Rows from block 2, named by matrix and row number. Rows with one number belong to one attention dimension. Each number is 128 + 24 x the weight over the matrix's rms, rounded and kept within 0 to 255. All counts start at 0.
# q: attention query, key and value (stacked) (model.blocks.2.attn.qkv.weight, 576x192, the q third), inputs 0-95
# k: attention query, key and value (stacked) (model.blocks.2.attn.qkv.weight, 576x192, the k third), inputs 0-95
q.146 [150 155 126 100  98 136  94 119 147 174 154 123 209 152 104 103 138  84 132 132 127 110 144 154 136 155 113 131 104 128 145 142 165 145 141 144 143 174 170  80 131 117 141 142  90 154 161 187 153 179  73 139 132 121 149 147 139 149 157 143  80 139 151  72  89 147 129  86 152 121 102 140 155 116  93 130 140 179 138 146 113 144 143 148 129 126 132 136 122 153  83  93 111  78 103 127]
q.147 [151  96  91 127 150 137 117 141 154  98 155 127 120 124 165 100 102 101 131 128  97 119  88 120 113 147 150 115 134 118 149 118  98 116 104 133 114  87 166 139 130 127 151 104 103  99 149 115 166 159 125 117 127 138 127  96 150 118 132 190 114 135  90 148 117 113 142 130  92 140 137 146 158 101 107 145 176 141  93 119  93 135 149 127 139 111 117 130  89 105 145 167 139 142 129 132]
q.148 [130 136 148 150 137 136 121 146 104 145 111 159 141 135 123 155 176 106 185  90 136 136 121  93  89 127 131 150 181 185 123 146 132 122 196 135 141 122 103  86  83 121 111 135 138 134 140  90  67  90 166 131 125 131  94  78 133 103 162 143 117 181  89  95 154 149 109 108 178 155 115 104 161 165 110  90 114  98 121 107 121 144 117 181 115 119 141 105 151 158 124 118  87 135 164 145]
q.149 [ 98 116 152 104 118 128 135 107 159 119 124 121 128 116 102 104 128  97 127 142 129 120 153 127 135 117 136  96 141 101 119 137 103 131 119 105 155 101 124 172 131 135 145 133 112 151 124 129 146 122  72 131 131 123 150 103 110 106  93 161 126 128 131 119 102 139 128 110 128 118 121 150 149 119 141 122 140 133 119 139 138 113 133 117 120 131 137  96 137 132 117 156 144 104 117 124]
q.150 [138 146 129 153 143 120 149 143  86 143 138 147 115 122 140 136 136 129 144  92 124 114 109 134 139 139  97 151  89 114 121 133 113 138  88 136 146 125 134  75 146 135  99 132 137 139 142 153 117 141 180  82 116 102 134 147 122 130 116 136 101 132 114 127 162 132 129 122 141 145 136  98 141 104 150 136 195 151 117 123 132 100 125 174 134 156 152 112 139 165 134  81 114 133 114 150]
q.151 [126 110  95 149 114 126 153 116 143 132 127 134 122 124 117 160 130 136 154 101 167 137 141 146 104 132 162 124 164 145 111 141 127 139 116 125 128  94 150 136 129 159 157 113 145 112 130 157 150 117 157 153 109 106 154 179 118 143 127 138 171 140 148 142 147 127 124 165 156 135 124 124 156 127 137 144 111  80 121 126 123 136 118 143 122 127 169 111 138 102 138 105 116 141 142 129]
q.152 [142  83 126 148 135 141 105 119  96  81 135 116 104 102 129 124 146  96 118 155 144 145 106 112 110  95  92 116 129 157 144 125  82 119 135 135 154 139 135 154 126 160 149 159 134 126  94 173 108 114 132 128 107  98 104 153 149 122 132 105 156 115 116 140 117 107 115 188  63 140 116 130  90 123 108 130  77  98 129  85 143 105 137 110 110 107 113 130 134 130 149 118 147 158 112 135]
q.153 [155  79 115 117 130 156 123 118 127 146 135 130 109 116  73 145 162 143  95 143 120 141 124  91 135  87 136  88 140 111 133 127 117 145 124  89 116 142 140 156 128 161 137 133  88 149 113 134 109 124 165 142 133 100 111 170 121 157  84 104 145 137 100 147 118 126  94 140 125  86 108 144 124 124 140 132 116 106 142 145 131 138 102 165  99 120 129 118 160 143  99 105 159  81 136 161]
q.154 [ 97 129  98 116 149  91 169 110 115 179 145 152 112 112 118 188 151 193 124 129 116 124 121 122  97 108 160 144 109 115 156  77 147 131 136  73 110 162 178 144 112 136 142 123 121 117 139 136  87  84 178 165 126 106  84 157 112 100  64 161 172 117 118  77 160 132 103 120 140  83  90  69 158 112  93 123 147  92  99 171 152 137 122 140 130 112 160 151 126  78 139 115  87 152 130 176]
q.155 [100 102 136 129 116 125 133 121 128 118 158 119 137 143 128 148 148 125 154  92 118 158 119 171 172 136 121 129 127 152 134 101 119 138 107 136 112 127 112 126 121 133 108 181 161  96 154 147 116 150 109 128 125 155 152  95 119 123 116  81 131 121  95 113 161 150 114 115  90 126  95 174 138 150 138 134 119  84 118 110  89  90 108 127 115 144 133 159 115 105 125 130 114 150  89 121]
q.156 [108 110 127 111 120 129 154 139 137 133  95 139 100 113 120  88 132 134 160 112  87  89 159 107 108 157 133 101 132 119 133  81 159 117 101 157 148 139 159 109 136 134 123 100 139  98 150 131 104 120 137  94  87 131 156 180 115 105 140 125 137 123 125  98 158 138  95 127 139 116 133 140 120 134 122 103 162 152 103 155 136 145 162 144 150 130 130 131 127  92 120 114 126 101 106 153]
q.157 [120 111 136 126 163 135 144 136 205 123 131 114 122 170 109 150 138 144 146 101 114 202 163 111 106 139 141 135 162 148 122 128 121 115 121  64 120  97 151 141 143 120 154 111 119 137 127 124 151 137 143 153 157 113 130 111 131 125 115 147 145 150 161  97 159 162 140 110 161 131 149 116 112 129 122 132 156 103  94 144 184 134 131 140 115 132 151 159 153  97 103 112 182 124 140 171]
q.158 [176 117 151 143 129 149 115 141 124 118 122 133 179 110 107  86 101 105 119 153 136  79 118 159 139 129 174 138 136 134 106 114 127 116 117 124  95 103 142 152 103 111 175 139  92  95 164 112 163 166  95 129 108 132 109  75 113  99 128 133  96 152 159 155 105 125 170 112 136 137 119 191 139 121 151 126 141 148 137 124 120  87 127 126 114 138 100 101 145 163 109 118 148 116 119 113]
q.159 [111 115 147 137 118 114 128 160 128 152 153 135  94 141 106 126 161 150 137 168 121 106 128  85 141 128 131 123 103 118 114 108 122 100 134 115 128 138 118 137 112 104 136 167 127 123 127 119 114  78 144 132 128 141 119 123 119 112 111  99 126  76 124 138 132 115 130 117  96 140 123  71 157 108 134 104 124 112  84 114 114 118 120 143 123 131 133 102 128 138 131 135 138 135 135 121]
q.160 [ 92 158 133 110 167  65  96 145 148 171 130 136 173 148  76  86 127  98 152 109 129 163 150 130 149 156 130 170 142 161 128 148 137 110 141  95 113  63  94 157 102 130 167  80 161 167 181 119 141 192  89 162 104 126 134 156 115 115 105 163 123 183 118  85 130 142 103 143 179 144  82 133 136 193 191 138 168 224 126 113 115 110 111 167 118 147 102 167 132 137 165 177 144  97 138 146]
q.161 [120 160 141 158 127 113 134 136 144 138 125 124 137 170 143 149 108 134 106 134 128 154 162 160 111 154 130 125 155 143 108 178 145 118 132 135 159 121 135 148 170 162 109 144 149 147 122 145 132 131 136 132 149 118 141 136 154 100 127 122 138 112 165 132 119 147 144 124 142 146 135  90 124 152 127 138  98  90 184 110 115 171 143 115 123 137 126 139 134 158 131 111 127 159 146 150]
q.162 [127 140 175 136 138 111 113 138 144 126 107 125 153 148 140 163 164 140 112 112 136 136 122 121 144 146 130  72 129 102  84 135 124 121 131 158 153 158 107  94 137 128 125 132 148 118 121 125 109  90 149 134 141  99 115 122 128 112 107 121 180 107 121 142 134 142 123  84 119 133 126  97 174 152 124  77 111  73 154 124 105 141 167 141 120  97 167 115 115 144 124 122  79 163 125 113]
k.146 [139 134 129  96 103 120 129 114 120 141 139  77 190 134 116 113 134 109 135  99 126 109 104 127 138 171 155 122 111 159 125 182 142 133 109 122 157 128 126 136 123  99 140 171 122 112 159 140  99 198  95 146 154 114 129 120  97 128 119 114 115 136 153  40 104 104 154 103 148  94  89 153 125 136 107 157 130 139 146 151 138 147 141 127 152  96 127 118 162  97  79  97 138 102  93 116]
k.147 [141 107  81 109 156 123 144 130 128 137 173 148 123 145 145 105  83 144 156 101 108 146 120 122 104 141 158 139 132 153 115 144  99  97 135 143 145 113 141  84 118 122 151 108 129 104 171 110 165 139 155 123  98 125 126 154 115 124 126 170 126 156 135 133 114 100 115 123 138 157 139 150 117 129  88 154 141 119  73 113 108 130 156 116 159 112 106 131  99 110 140 137 112 142 130 174]
k.148 [129 125 126 129 148 118 109 129 106 170 126 158 107 134 120 140 145 136 133 101 140 111 139  95 123 145 134  89 144 131 102 147 123 125 184 158 180  95  87 105  97 122 108 133 118 147 156 133 103 105 169 145 129 122  62 135 127 110 169  90  80 167  88  91 153 163 117 121 138 132 149 100 134 148 154 100 114 117 148 142 110 133 110 146 116 131 125 112 129 182  94 128 105 126 162 140]
k.149 [113 105 163 125 150 153  97 165 151 117  72 123 153 108 142 156 144  92 109 155 126 145 166 116  99 143 122 136 109 127 133 132 125 149 129 123 141 127 149 155 166 154 142 126 121 118  96 123 134 126  79 146 144 155 142  75 136  95 100 169 155 112 148 143 132 124 121 133 134 100 119 124 140  98 127 112 152 145 112 123 155 125 147 147 140 152 134 100 154 108 164 151 133  88 150 108]
k.150 [157 162 140 130 121  94 158 129 100 129 165 132  92 145 136 137  94 150 150  86 127  92  90 147 149 139 148 172 118 136 131 154 117  95 101 123 158 151 139  89 140 117 113 121 132 140 116 146 130 123 162  82 136 105 140 118 113 144 129 132 101 142 121 125 168 105 133 112 140 150 135 103 147 157 132 118 150 138 145 138 128 126 110 175 139 110 125 135 130 133 128 114 123 135 139 145]
k.151 [125 130 122 118 137 120  94 103 141 142 146 134 114 118 159 130 120 146 113  90 119 150 171 111 107 120 134 122 127 148 122  81 137 122 121 131 140 131 141 129 151 161 131 111 121 126 123 133 140  81 150 122 100 133 137 144 151 149 108 142 153 105 122 161 147 138 100 158 122 126 137 135 137 135 103 143 127  92 106 149 130 132 130 130 117  92 143 147 136 151 133 106 113 160 158 145]
k.152 [118 100 124 146 134 163 107 124 110  78 105 140  84 109 149 118 117 119 142 182 146 111 120 126  62 116 101 104 135 145 169  86 131 137 141 127 138 136 158 135 126 153 136 121 145 142 111 166 129 111 103  91 115 129 148 117 134 104 132 142 123  95 117 130 127 163 109 171  96 127 136 137 141 145  92 111 131 139 129 103 119 132 165 154 146 120  91 153 139  95 140 140 155 173 117 119]
k.153 [127 103 112 122 123 168 137 119 122 119  90 109 125 127 117 131 118 148  91 149 121 116 157 125 112 131 124 134 145 133  98 117 155  77 149  69  76 146 133 128 152 131 151 111 102 136 123 156 118 122 130 132 131 106 106 108 132 135 119 127 137 113 125 141 138 109 108 126 113  99 121 135 139 113 106 136 148 122 136 142 109 174 141 161 102 134 136 117 128 150 123 118 145  99 170 162]
k.154 [103 150 143 130 166 132 143 131 143 184 133 154 142 125 150 152 137 183 110 128 102  94 140 155 114 103 128  96 109 112 181  71 175 133 128  97 137 164 164 157 114 138 146 109 115 114  97 177  89 107 142 133 110 111 126 148 133 136 105 161 142 126 144 108 168 107 115 143 136  86  80  80 176 138  97 141 157 116  93 166 152 103 128 117 107  99 153 158 138 125 178 131  96 163 179 176]
k.155 [ 93 148 157 153 132 129 114 130 126 122 124 111 143 129 134 126 146 161 167 102 122 143 128 156 157 121 121 101 113 101 131 100 129 148  97 128 134 143 129 112 138 141 108 121 157 103 117 122 111 170  78 145 122 156 132 106 120 127 112 109 141 136 121 116 120 126 130 121 127 106 118 154 141 144 119 140 141 116  98 137  92  69 139 139 114 168 122 145 130 113 139 123 128 153 120 148]
k.156 [138 140  97 105 106 136 127 117 141 162 133 112 108 138 110  98 120 148 173 118 124 124 119 141 126 163 159 117 134 104 132 129 165 105 119 150 135 141 121 132 121 137 115 113 127 126 163 110 115  99 162 132 110 151 150 152 119 103 139 142 125 125 122 111 187 117  86 117 179 133 139 100 108 158  97 123 128 145 119 166 151 140 120 125 166 152 107 134 116 108 112 105 140 127 113 142]
k.157 [106 125 109 121 199 157 140 149 182 118 109  88 121 144 122 142 148 114 114 104 102 145 156  95 136 120 139 100 177 123 132 102 105 131 144  98 124 103 146 146 148 154 148 107 123 135 112 127 154 151 135 125 166 156 125 104 144 119 113 124 131 115 184 150 132  93 129 130 145 137 130 148 106  83 132 128 143  87 112 114 163  82 149 110 121 141 132 123 135 150 118 110 176 124 148 157]
k.158 [130 121 132 152 162 137 139 136 105 112 146 148 143  80 110 112 117  96 127 140 136  77  92 141 122 133 155 129 123 158 139 124 127 127 102 107 114 118 153 150 119 122 169 161 113 107 156 145 140 166 115 123 141 132 124  80 140  96 123 151  95 189 145 169 126 124 154 140  95 120  97 187 126 106 117 114 152 132 118 117 117 121 156 132 127  99 105 119 125 155 115 115 144 106 114 123]
k.159 [133 129 141 131 139 141 119 150 131 125 144 124  91 130 141 143 138 126 101 168 136  87 109 114 153 127 136  91 126 105 144 123 147 134 169 156 155 125 128 146 119 109 128 144  96 167 129 120 102  61 123 133 159 152 122 116 152 125 123 117 105 102 113 129 124 174 135  86 125 124 133  76 128 115 174 117 110 122  93 106 120 120 126 120 127 116 132 115 115 129 119 139 131 102 175 146]
k.160 [ 93 122 166 126 202 101 113 126 182 173 122 113 181 152 102 134 156  98 134  99 132 161 122 119 157 159 141 144 148 177 126 148 130 105 127 100 116  69 109 143 113 141 130 114 151 119 139 107 112 201 115 161 149  89 111 108 161 108 115 124  90 181 141  86 142 126 132 148 141  93  76  90  96 123 152 106 159 164 118 124 132 103  94 125 125 147  92 100 122 110 167 134 124  97 106 122]
k.161 [144 116 133 135 130 106  87 104 164 107 116 120 175 146 127 140 118 113 115 127 132 143 127  92 130 126  98 113 121 132  67 166  92 139 114 138 162 111 139 155 137 139 104 165 135 153 117 131 117 138  90 140 147 115 119 145 155 129 155  84 120 128 119 148 104 150 152 117 109 102 157 102 135 124 122 124 112  82 169 113 154 135 125  90  92 158 163 137 142 119 109 110 143 146 126 131]
k.162 [135 173 148 143 152 108 109 136 158 134 104 108 164 130 145 187 157 149 123 137 159 104 137 115 132 144 120  69 130  82  84 119 110 150 131 136 155 120 127 124 152 148 133 122 124 140 156 118 105  96 120 137 121 106  98 117 122 124 141 113 113  89 138 144 116 150 131  79 111 126 143  99 156 165 161 101 120  78 143 130 133 158 154 125 126 134 189 104 126 157 124 106  94 143 148 116]