{"dataset": "photos with spoken descriptions (Open Images, Localized Narratives)", "horizontal_flip": true, "conditioning": "none", "cond_dim": 128, "qk_norm": false, "layers": 6, "init": "xavier_uniform", "residual_init": "none", "optimizer": "soap", "lr": 0.0016, "shampoo_beta": 0.999, "precondition_frequency": 16, "adamw_lr_other_params": 0.0016}
Rows from block 3 of a small image diffusion model, named by matrix and row number. Rows with one number belong to one neuron. Each number is 200 + 30 x the weight over its row's rms, rounded and kept within 0 to 999. All counts start at 0.
After each neuron's rows are labels from the 100 images, of 14976 (inputs lightly noised), where the neuron reaches its highest value: "strongest on" is what is common among them. Only what is clearly more common there than usual is listed. The data: photos with spoken descriptions (Open Images, Localized Narratives).
# fc1: MLP up (model.blocks.3.mlp.fc1.weight, 768x192), inputs 64-127
# fc2: MLP down (model.blocks.3.mlp.fc2.weight, 192x768, transposed), outputs 64-127

fc1.518,213,190,210,211,242,197,161,209,221,172,210,190,191,160,201,176,195,177,216,195,198,177,206,260,158,157,172,268,154,198,179,170,257,185,257,196,224,251,260,150,198,194,214,224,208,204,173,194,207,185,186,224,159,170,156,196,143,194,203,199,207,172,179,157
fc2.518,174,203,173,211,196,205,226,193,185,222,169,198,207,217,212,216,181,219,148,234,206,178,209,159,170,216,204,200,232,208,186,197,146,203,192,179,147,180,137,270,206,171,222,183,177,153,261,198,187,156,216,136,208,260,218,184,220,177,166,215,144,239,186,169
strongest on: text has "sky"

fc1.703,202,212,173,181,143,262,212,248,221,213,183,195,155,157,237,184,201,174,235,225,156,189,191,177,150,185,183,221,178,260,206,234,199,145,212,214,232,137,182,171,212,229,180,138,154,189,196,136,231,141,164,187,183,220,142,191,173,175,207,210,190,249,194,207
fc2.703,206,187,271,170,263,193,189,147,207,228,168,186,203,213,235,229,207,260,269,214,198,211,219,229,228,178,236,200,279,197,189,146,228,226,188,177,180,210,215,177,179,175,170,170,194,197,226,214,156,210,193,180,233,175,240,198,219,141,173,205,203,177,182,237
strongest on: text has "dark"

fc1.30,189,232,207,178,201,219,179,230,186,230,144,180,189,218,233,180,218,165,208,213,210,144,196,249,180,190,207,238,192,242,186,204,217,151,223,195,189,159,223,218,181,192,200,183,223,191,247,204,172,177,195,180,190,144,162,181,133,257,214,181,193,178,189,203
fc2.30,201,185,202,182,167,167,208,194,232,248,153,189,156,182,192,153,218,201,219,161,191,231,224,161,202,230,159,255,214,223,164,198,178,186,203,205,200,163,198,202,255,125,197,180,213,172,166,213,240,219,200,196,212,264,225,239,265,179,226,247,248,205,198,178
strongest on: text has "sky"; text has "trees"; text has "grass"

fc1.87,184,155,219,152,154,188,181,208,197,211,219,230,185,184,228,192,239,207,230,224,180,185,115,231,181,141,235,238,185,136,208,118,201,168,176,123,203,173,196,202,240,221,213,249,224,266,197,246,188,159,157,254,149,200,211,190,184,225,182,224,221,224,207,187
fc2.87,222,178,194,157,163,202,174,202,203,186,219,201,149,215,175,217,151,235,185,177,171,212,228,251,223,181,191,179,181,175,179,224,195,182,224,263,176,169,221,223,185,261,207,186,209,171,214,171,253,198,259,123,163,215,170,208,165,176,267,238,236,242,213,182
strongest on: text has "sky"

fc1.123,200,247,223,223,168,258,202,144,228,140,161,183,186,229,175,188,194,204,207,245,159,183,242,188,190,195,182,243,234,261,192,225,152,180,196,240,230,170,245,176,167,195,176,205,168,197,187,199,201,171,188,191,156,243,220,195,247,230,201,219,189,147,187,253
fc2.123,228,145,180,195,253,144,175,203,206,231,215,226,187,162,168,189,207,193,177,195,238,201,239,158,229,214,197,152,145,193,175,226,196,199,196,167,243,237,173,255,192,228,227,248,209,244,194,209,206,236,224,207,235,228,188,252,170,187,184,198,213,231,166,164
strongest on: text has "dark"

fc1.398,155,233,214,178,159,192,170,197,195,186,180,206,164,230,224,159,140,210,215,208,161,182,168,213,183,153,188,264,228,229,217,183,186,184,241,151,234,188,272,186,222,244,152,180,204,215,208,222,191,175,159,194,164,253,146,183,139,213,156,205,210,205,179,184
fc2.398,209,169,148,185,214,240,226,169,216,252,213,205,257,184,194,175,228,156,248,166,187,197,210,228,220,198,185,164,173,179,176,205,221,174,193,226,178,183,182,215,196,191,198,238,250,178,267,184,246,219,238,214,171,178,237,199,165,209,246,161,195,213,200,228
strongest on: text has "sky"

fc1.235,199,167,200,174,218,275,214,179,209,170,168,169,205,212,132,217,158,234,158,242,158,178,170,220,206,149,209,243,190,180,220,214,188,179,231,214,237,134,252,212,219,182,151,158,166,242,205,164,256,254,190,195,172,203,145,233,164,252,216,259,188,201,192,190
fc2.235,219,257,198,265,180,233,183,199,158,163,191,236,178,276,203,192,126,197,222,136,169,173,200,215,168,189,240,185,233,223,227,223,174,183,249,179,193,208,187,137,165,180,107,223,265,189,152,241,153,210,217,257,190,203,253,192,157,181,181,227,167,179,205,193
strongest on: text has "sky"

fc1.191,244,250,236,129,218,243,238,264,187,146,159,211,236,174,202,126,166,153,132,216,184,197,214,156,185,140,203,161,178,204,130,202,178,206,197,235,219,179,194,225,216,212,185,204,221,197,227,197,168,189,159,171,194,254,156,182,185,196,159,161,222,159,166,216
fc2.191,158,182,134,214,198,174,194,145,235,179,265,209,203,196,196,193,211,200,282,199,217,198,183,211,197,227,200,222,209,202,226,231,193,147,154,209,230,167,218,174,181,243,208,166,205,205,144,206,195,137,244,154,192,162,192,184,166,232,205,238,164,243,209,199
strongest on: text has "color"; text has "plants"; text has "flowers"; text has "green"

fc1.341,207,185,127,172,183,240,163,175,218,205,206,182,183,189,166,172,202,201,213,227,181,154,174,193,150,218,209,185,202,159,236,217,192,197,201,206,223,217,183,168,157,157,193,197,237,224,292,207,187,172,208,189,236,238,146,177,219,179,213,204,147,219,166,200
fc2.341,144,221,231,211,202,168,271,246,230,222,202,194,181,174,219,192,180,250,200,242,224,227,229,223,218,208,211,239,156,228,170,191,213,178,239,225,198,166,170,205,202,249,202,203,162,194,187,211,166,213,228,249,223,181,243,219,149,200,179,237,223,220,207,224
strongest on: text has "dark"

fc1.704,210,216,253,216,143,228,184,240,228,257,210,141,168,126,230,173,155,169,230,256,218,225,227,191,193,180,195,213,220,202,165,233,189,167,226,169,188,181,240,188,165,198,218,190,180,212,198,160,213,154,174,204,239,212,150,217,146,194,201,228,178,168,194,208
fc2.704,216,153,229,218,214,217,147,197,230,216,187,186,218,223,179,225,174,146,204,161,197,198,170,160,195,193,140,223,177,177,212,181,246,239,153,247,170,215,159,182,214,136,178,213,168,235,245,240,150,168,141,185,172,190,229,231,215,156,234,198,210,187,254,214
strongest on: text has "dark"

fc1.131,189,222,221,140,216,232,242,202,194,227,212,215,167,201,183,213,220,233,257,183,185,203,208,254,191,191,210,251,233,251,173,242,196,166,197,240,174,226,242,161,217,209,183,158,200,180,200,188,220,236,183,221,136,193,183,212,246,203,222,190,201,202,160,209
fc2.131,191,200,182,248,157,171,166,205,232,202,202,214,214,218,207,188,206,210,128,243,241,145,163,165,205,211,203,189,162,208,226,218,191,240,214,241,213,182,203,250,189,200,189,202,154,164,180,156,190,208,221,158,138,205,239,202,149,193,254,246,198,203,306,212
strongest on: text has "sky"

fc1.628,196,214,215,209,319,205,183,223,208,201,225,212,206,188,211,183,170,241,258,203,200,183,166,198,174,254,174,178,180,203,213,182,169,239,170,171,247,198,153,150,175,187,209,205,203,211,180,212,224,222,153,177,244,223,145,184,178,163,218,228,155,177,162,139
fc2.628,154,155,217,129,149,198,143,208,249,208,212,240,187,223,207,237,222,230,164,154,167,213,148,169,238,177,211,226,182,167,181,175,210,136,220,211,204,228,200,187,192,186,244,209,178,162,195,219,199,149,203,213,156,203,206,160,240,233,213,219,153,218,228,230
strongest on: text has "color"

fc1.752,198,166,207,204,225,185,155,172,220,250,226,200,238,215,184,164,227,143,215,158,206,247,171,153,175,243,197,237,214,168,233,188,218,215,157,177,221,192,159,178,169,216,186,192,204,235,213,200,154,194,206,169,269,216,237,174,222,190,200,209,236,222,219,234
fc2.752,240,215,208,176,171,265,225,126,227,254,243,168,206,189,195,167,146,247,201,229,190,211,257,157,211,262,228,219,241,177,163,202,205,197,243,217,193,261,191,207,165,158,188,184,201,181,211,204,228,212,193,149,203,182,149,217,191,191,190,203,200,271,161,187
strongest on: text has "red"

fc1.496,138,156,164,238,131,193,238,143,185,145,196,219,234,218,178,192,224,229,125,185,154,229,194,231,164,200,189,224,208,199,172,197,194,195,200,227,177,218,166,278,221,215,199,195,194,229,197,161,222,272,174,233,192,189,203,178,235,221,216,221,216,221,169,201
fc2.496,214,200,202,183,200,168,165,172,192,198,151,229,158,160,238,203,226,184,217,246,233,187,225,211,223,139,207,201,182,217,191,242,202,240,177,234,205,216,140,207,203,200,204,222,202,138,255,219,174,186,206,194,207,201,187,236,185,171,232,155,205,214,212,214
strongest on: text has "sky"

fc1.176,183,149,179,176,217,189,170,163,189,216,137,180,129,209,204,195,221,207,161,240,187,164,200,289,187,221,219,181,187,180,211,215,239,203,218,132,226,167,205,162,206,146,224,183,220,198,137,209,205,190,162,248,217,179,199,244,209,200,252,208,175,190,202,198
fc2.176,137,189,205,224,221,189,197,159,204,201,223,228,190,174,201,206,210,257,258,232,243,225,246,199,233,166,255,167,254,190,195,194,205,152,183,179,201,120,187,162,186,212,165,188,212,225,204,240,186,196,163,150,197,168,178,167,218,228,115,175,170,167,223,222
strongest on: text has "sky"

fc1.688,188,202,160,210,179,213,180,236,167,205,149,189,185,168,222,121,221,177,209,255,159,144,198,240,169,203,221,229,211,180,181,230,173,164,235,184,202,205,228,194,208,228,213,198,240,191,213,213,183,149,157,219,164,240,147,175,136,255,225,195,174,225,152,242
fc2.688,182,218,242,167,232,227,182,179,210,166,165,152,205,208,198,190,222,214,197,169,221,269,214,192,195,207,257,208,204,250,164,153,201,218,198,202,187,189,221,247,196,196,258,183,197,196,186,197,227,168,195,188,217,204,219,163,203,171,248,175,196,240,200,220
strongest on: text has "sky"

fc1.33,201,166,209,195,194,148,178,208,193,239,177,192,183,255,214,252,229,209,233,225,215,194,187,288,203,157,231,215,238,198,201,153,209,182,206,137,215,225,231,191,195,199,224,215,238,199,188,236,204,230,225,229,174,147,188,199,201,225,258,228,219,243,195,194
fc2.33,221,219,115,183,187,154,190,159,190,144,239,236,195,196,246,154,160,260,210,241,235,205,223,196,232,207,199,159,173,164,207,172,200,217,181,281,197,181,215,186,188,178,165,246,207,131,225,172,176,286,164,186,241,178,171,196,171,273,246,175,180,247,208,158
strongest on: text has "sky"

fc1.353,184,181,213,235,209,229,227,160,179,167,234,195,213,230,174,203,175,235,177,243,176,201,176,182,278,173,238,194,190,215,208,178,245,209,216,172,208,232,198,171,154,246,240,134,204,176,237,181,150,235,174,171,184,202,141,135,200,174,203,174,233,210,178,190
fc2.353,192,201,191,188,212,180,152,224,266,224,210,192,149,173,172,172,200,157,203,173,178,236,212,218,170,215,188,212,184,161,195,170,203,201,184,201,185,191,167,211,219,161,217,202,191,208,190,154,215,194,193,216,219,171,194,299,214,168,198,210,228,240,251,209
strongest on: text has "sky"

fc1.326,177,142,254,224,241,189,192,189,187,191,172,230,202,207,198,223,168,151,227,191,100,133,182,251,188,182,209,246,214,208,154,142,233,181,179,194,122,196,190,146,204,147,194,197,212,205,225,159,213,192,239,191,130,159,205,210,179,211,212,202,168,201,246,195
fc2.326,242,217,215,192,185,168,193,203,195,175,228,177,178,190,219,154,205,219,150,161,248,252,186,230,251,178,175,177,183,204,171,277,218,253,224,231,254,196,152,214,221,166,223,186,150,199,151,158,158,184,203,240,223,226,210,258,207,196,181,210,228,203,201,208
strongest on: text has "sky"

fc1.672,234,167,192,238,172,220,241,178,164,171,192,234,193,246,193,194,179,229,184,165,169,144,206,212,190,167,184,156,202,218,170,201,215,191,223,228,209,189,213,219,198,246,191,157,229,223,213,149,199,203,211,183,236,164,156,221,233,257,230,218,179,214,148,170
fc2.672,208,233,152,192,204,205,196,158,224,201,225,174,184,198,188,218,257,234,240,186,203,198,131,239,223,179,213,161,197,169,234,172,176,212,218,207,173,243,232,150,186,165,183,218,220,183,144,226,180,197,156,198,200,184,229,273,179,201,172,215,213,190,220,214
strongest on: text has "sky"; text has "trees"

fc1.501,167,223,173,242,204,238,231,194,194,177,201,238,207,179,198,179,212,176,222,187,175,186,192,190,206,166,209,251,223,189,212,222,168,203,160,150,211,226,221,184,164,220,194,207,171,203,184,197,171,225,180,197,178,209,190,178,154,177,190,174,235,205,140,217
fc2.501,197,166,213,185,223,165,140,203,202,226,211,196,146,260,193,169,234,202,207,216,242,135,186,182,185,223,173,135,195,221,247,145,220,166,165,194,175,202,190,188,221,257,223,182,231,209,171,181,192,164,238,201,174,239,246,178,285,198,214,210,190,161,231,246
strongest on: text has "color"

fc1.62,178,169,245,212,267,213,214,193,175,235,213,230,161,218,235,169,209,213,202,176,232,182,189,253,249,203,234,200,168,178,215,241,218,250,252,222,212,237,211,163,180,225,237,207,210,211,231,241,220,244,227,215,187,198,181,211,194,241,250,184,182,202,185,204
fc2.62,223,234,239,206,175,227,167,151,244,218,189,163,235,198,200,155,231,163,199,177,233,209,201,174,238,194,143,225,215,187,212,185,237,178,209,215,206,184,192,254,191,130,188,238,191,198,191,203,127,189,189,208,213,240,210,205,177,232,191,163,229,198,190,193
strongest on: text has "trees"; text has "sky"; text has "grass"; text has "plants"

fc1.736,216,250,183,171,217,179,218,215,229,145,242,198,220,159,222,165,187,204,225,179,164,162,192,181,190,156,203,173,118,217,145,130,196,241,154,183,227,228,180,204,210,229,162,210,168,183,153,179,174,196,177,171,163,214,205,156,205,151,174,191,221,152,205,160
fc2.736,204,205,182,217,192,191,165,214,189,210,190,191,172,236,135,212,188,224,216,267,246,229,196,238,207,219,186,187,233,194,197,193,258,206,244,227,227,203,187,185,204,182,165,221,153,182,219,209,194,206,230,265,185,181,177,203,182,203,146,228,216,197,201,150
strongest on: text has "grass"; text has "plants"

fc1.312,198,207,234,156,255,218,186,200,232,206,174,175,169,239,209,239,193,206,179,159,190,142,203,272,179,235,173,179,184,190,233,229,230,190,222,234,198,214,251,170,219,212,243,222,220,177,192,205,196,179,215,173,220,187,170,204,212,178,191,187,180,194,201,185
fc2.312,205,240,179,239,183,262,178,223,213,195,151,242,196,191,218,218,184,220,152,241,227,232,132,234,230,176,194,255,200,240,155,213,183,227,183,206,239,181,214,167,220,207,184,187,163,217,175,266,207,208,165,222,167,217,200,149,222,234,253,192,203,185,172,175
strongest on: text has "sky"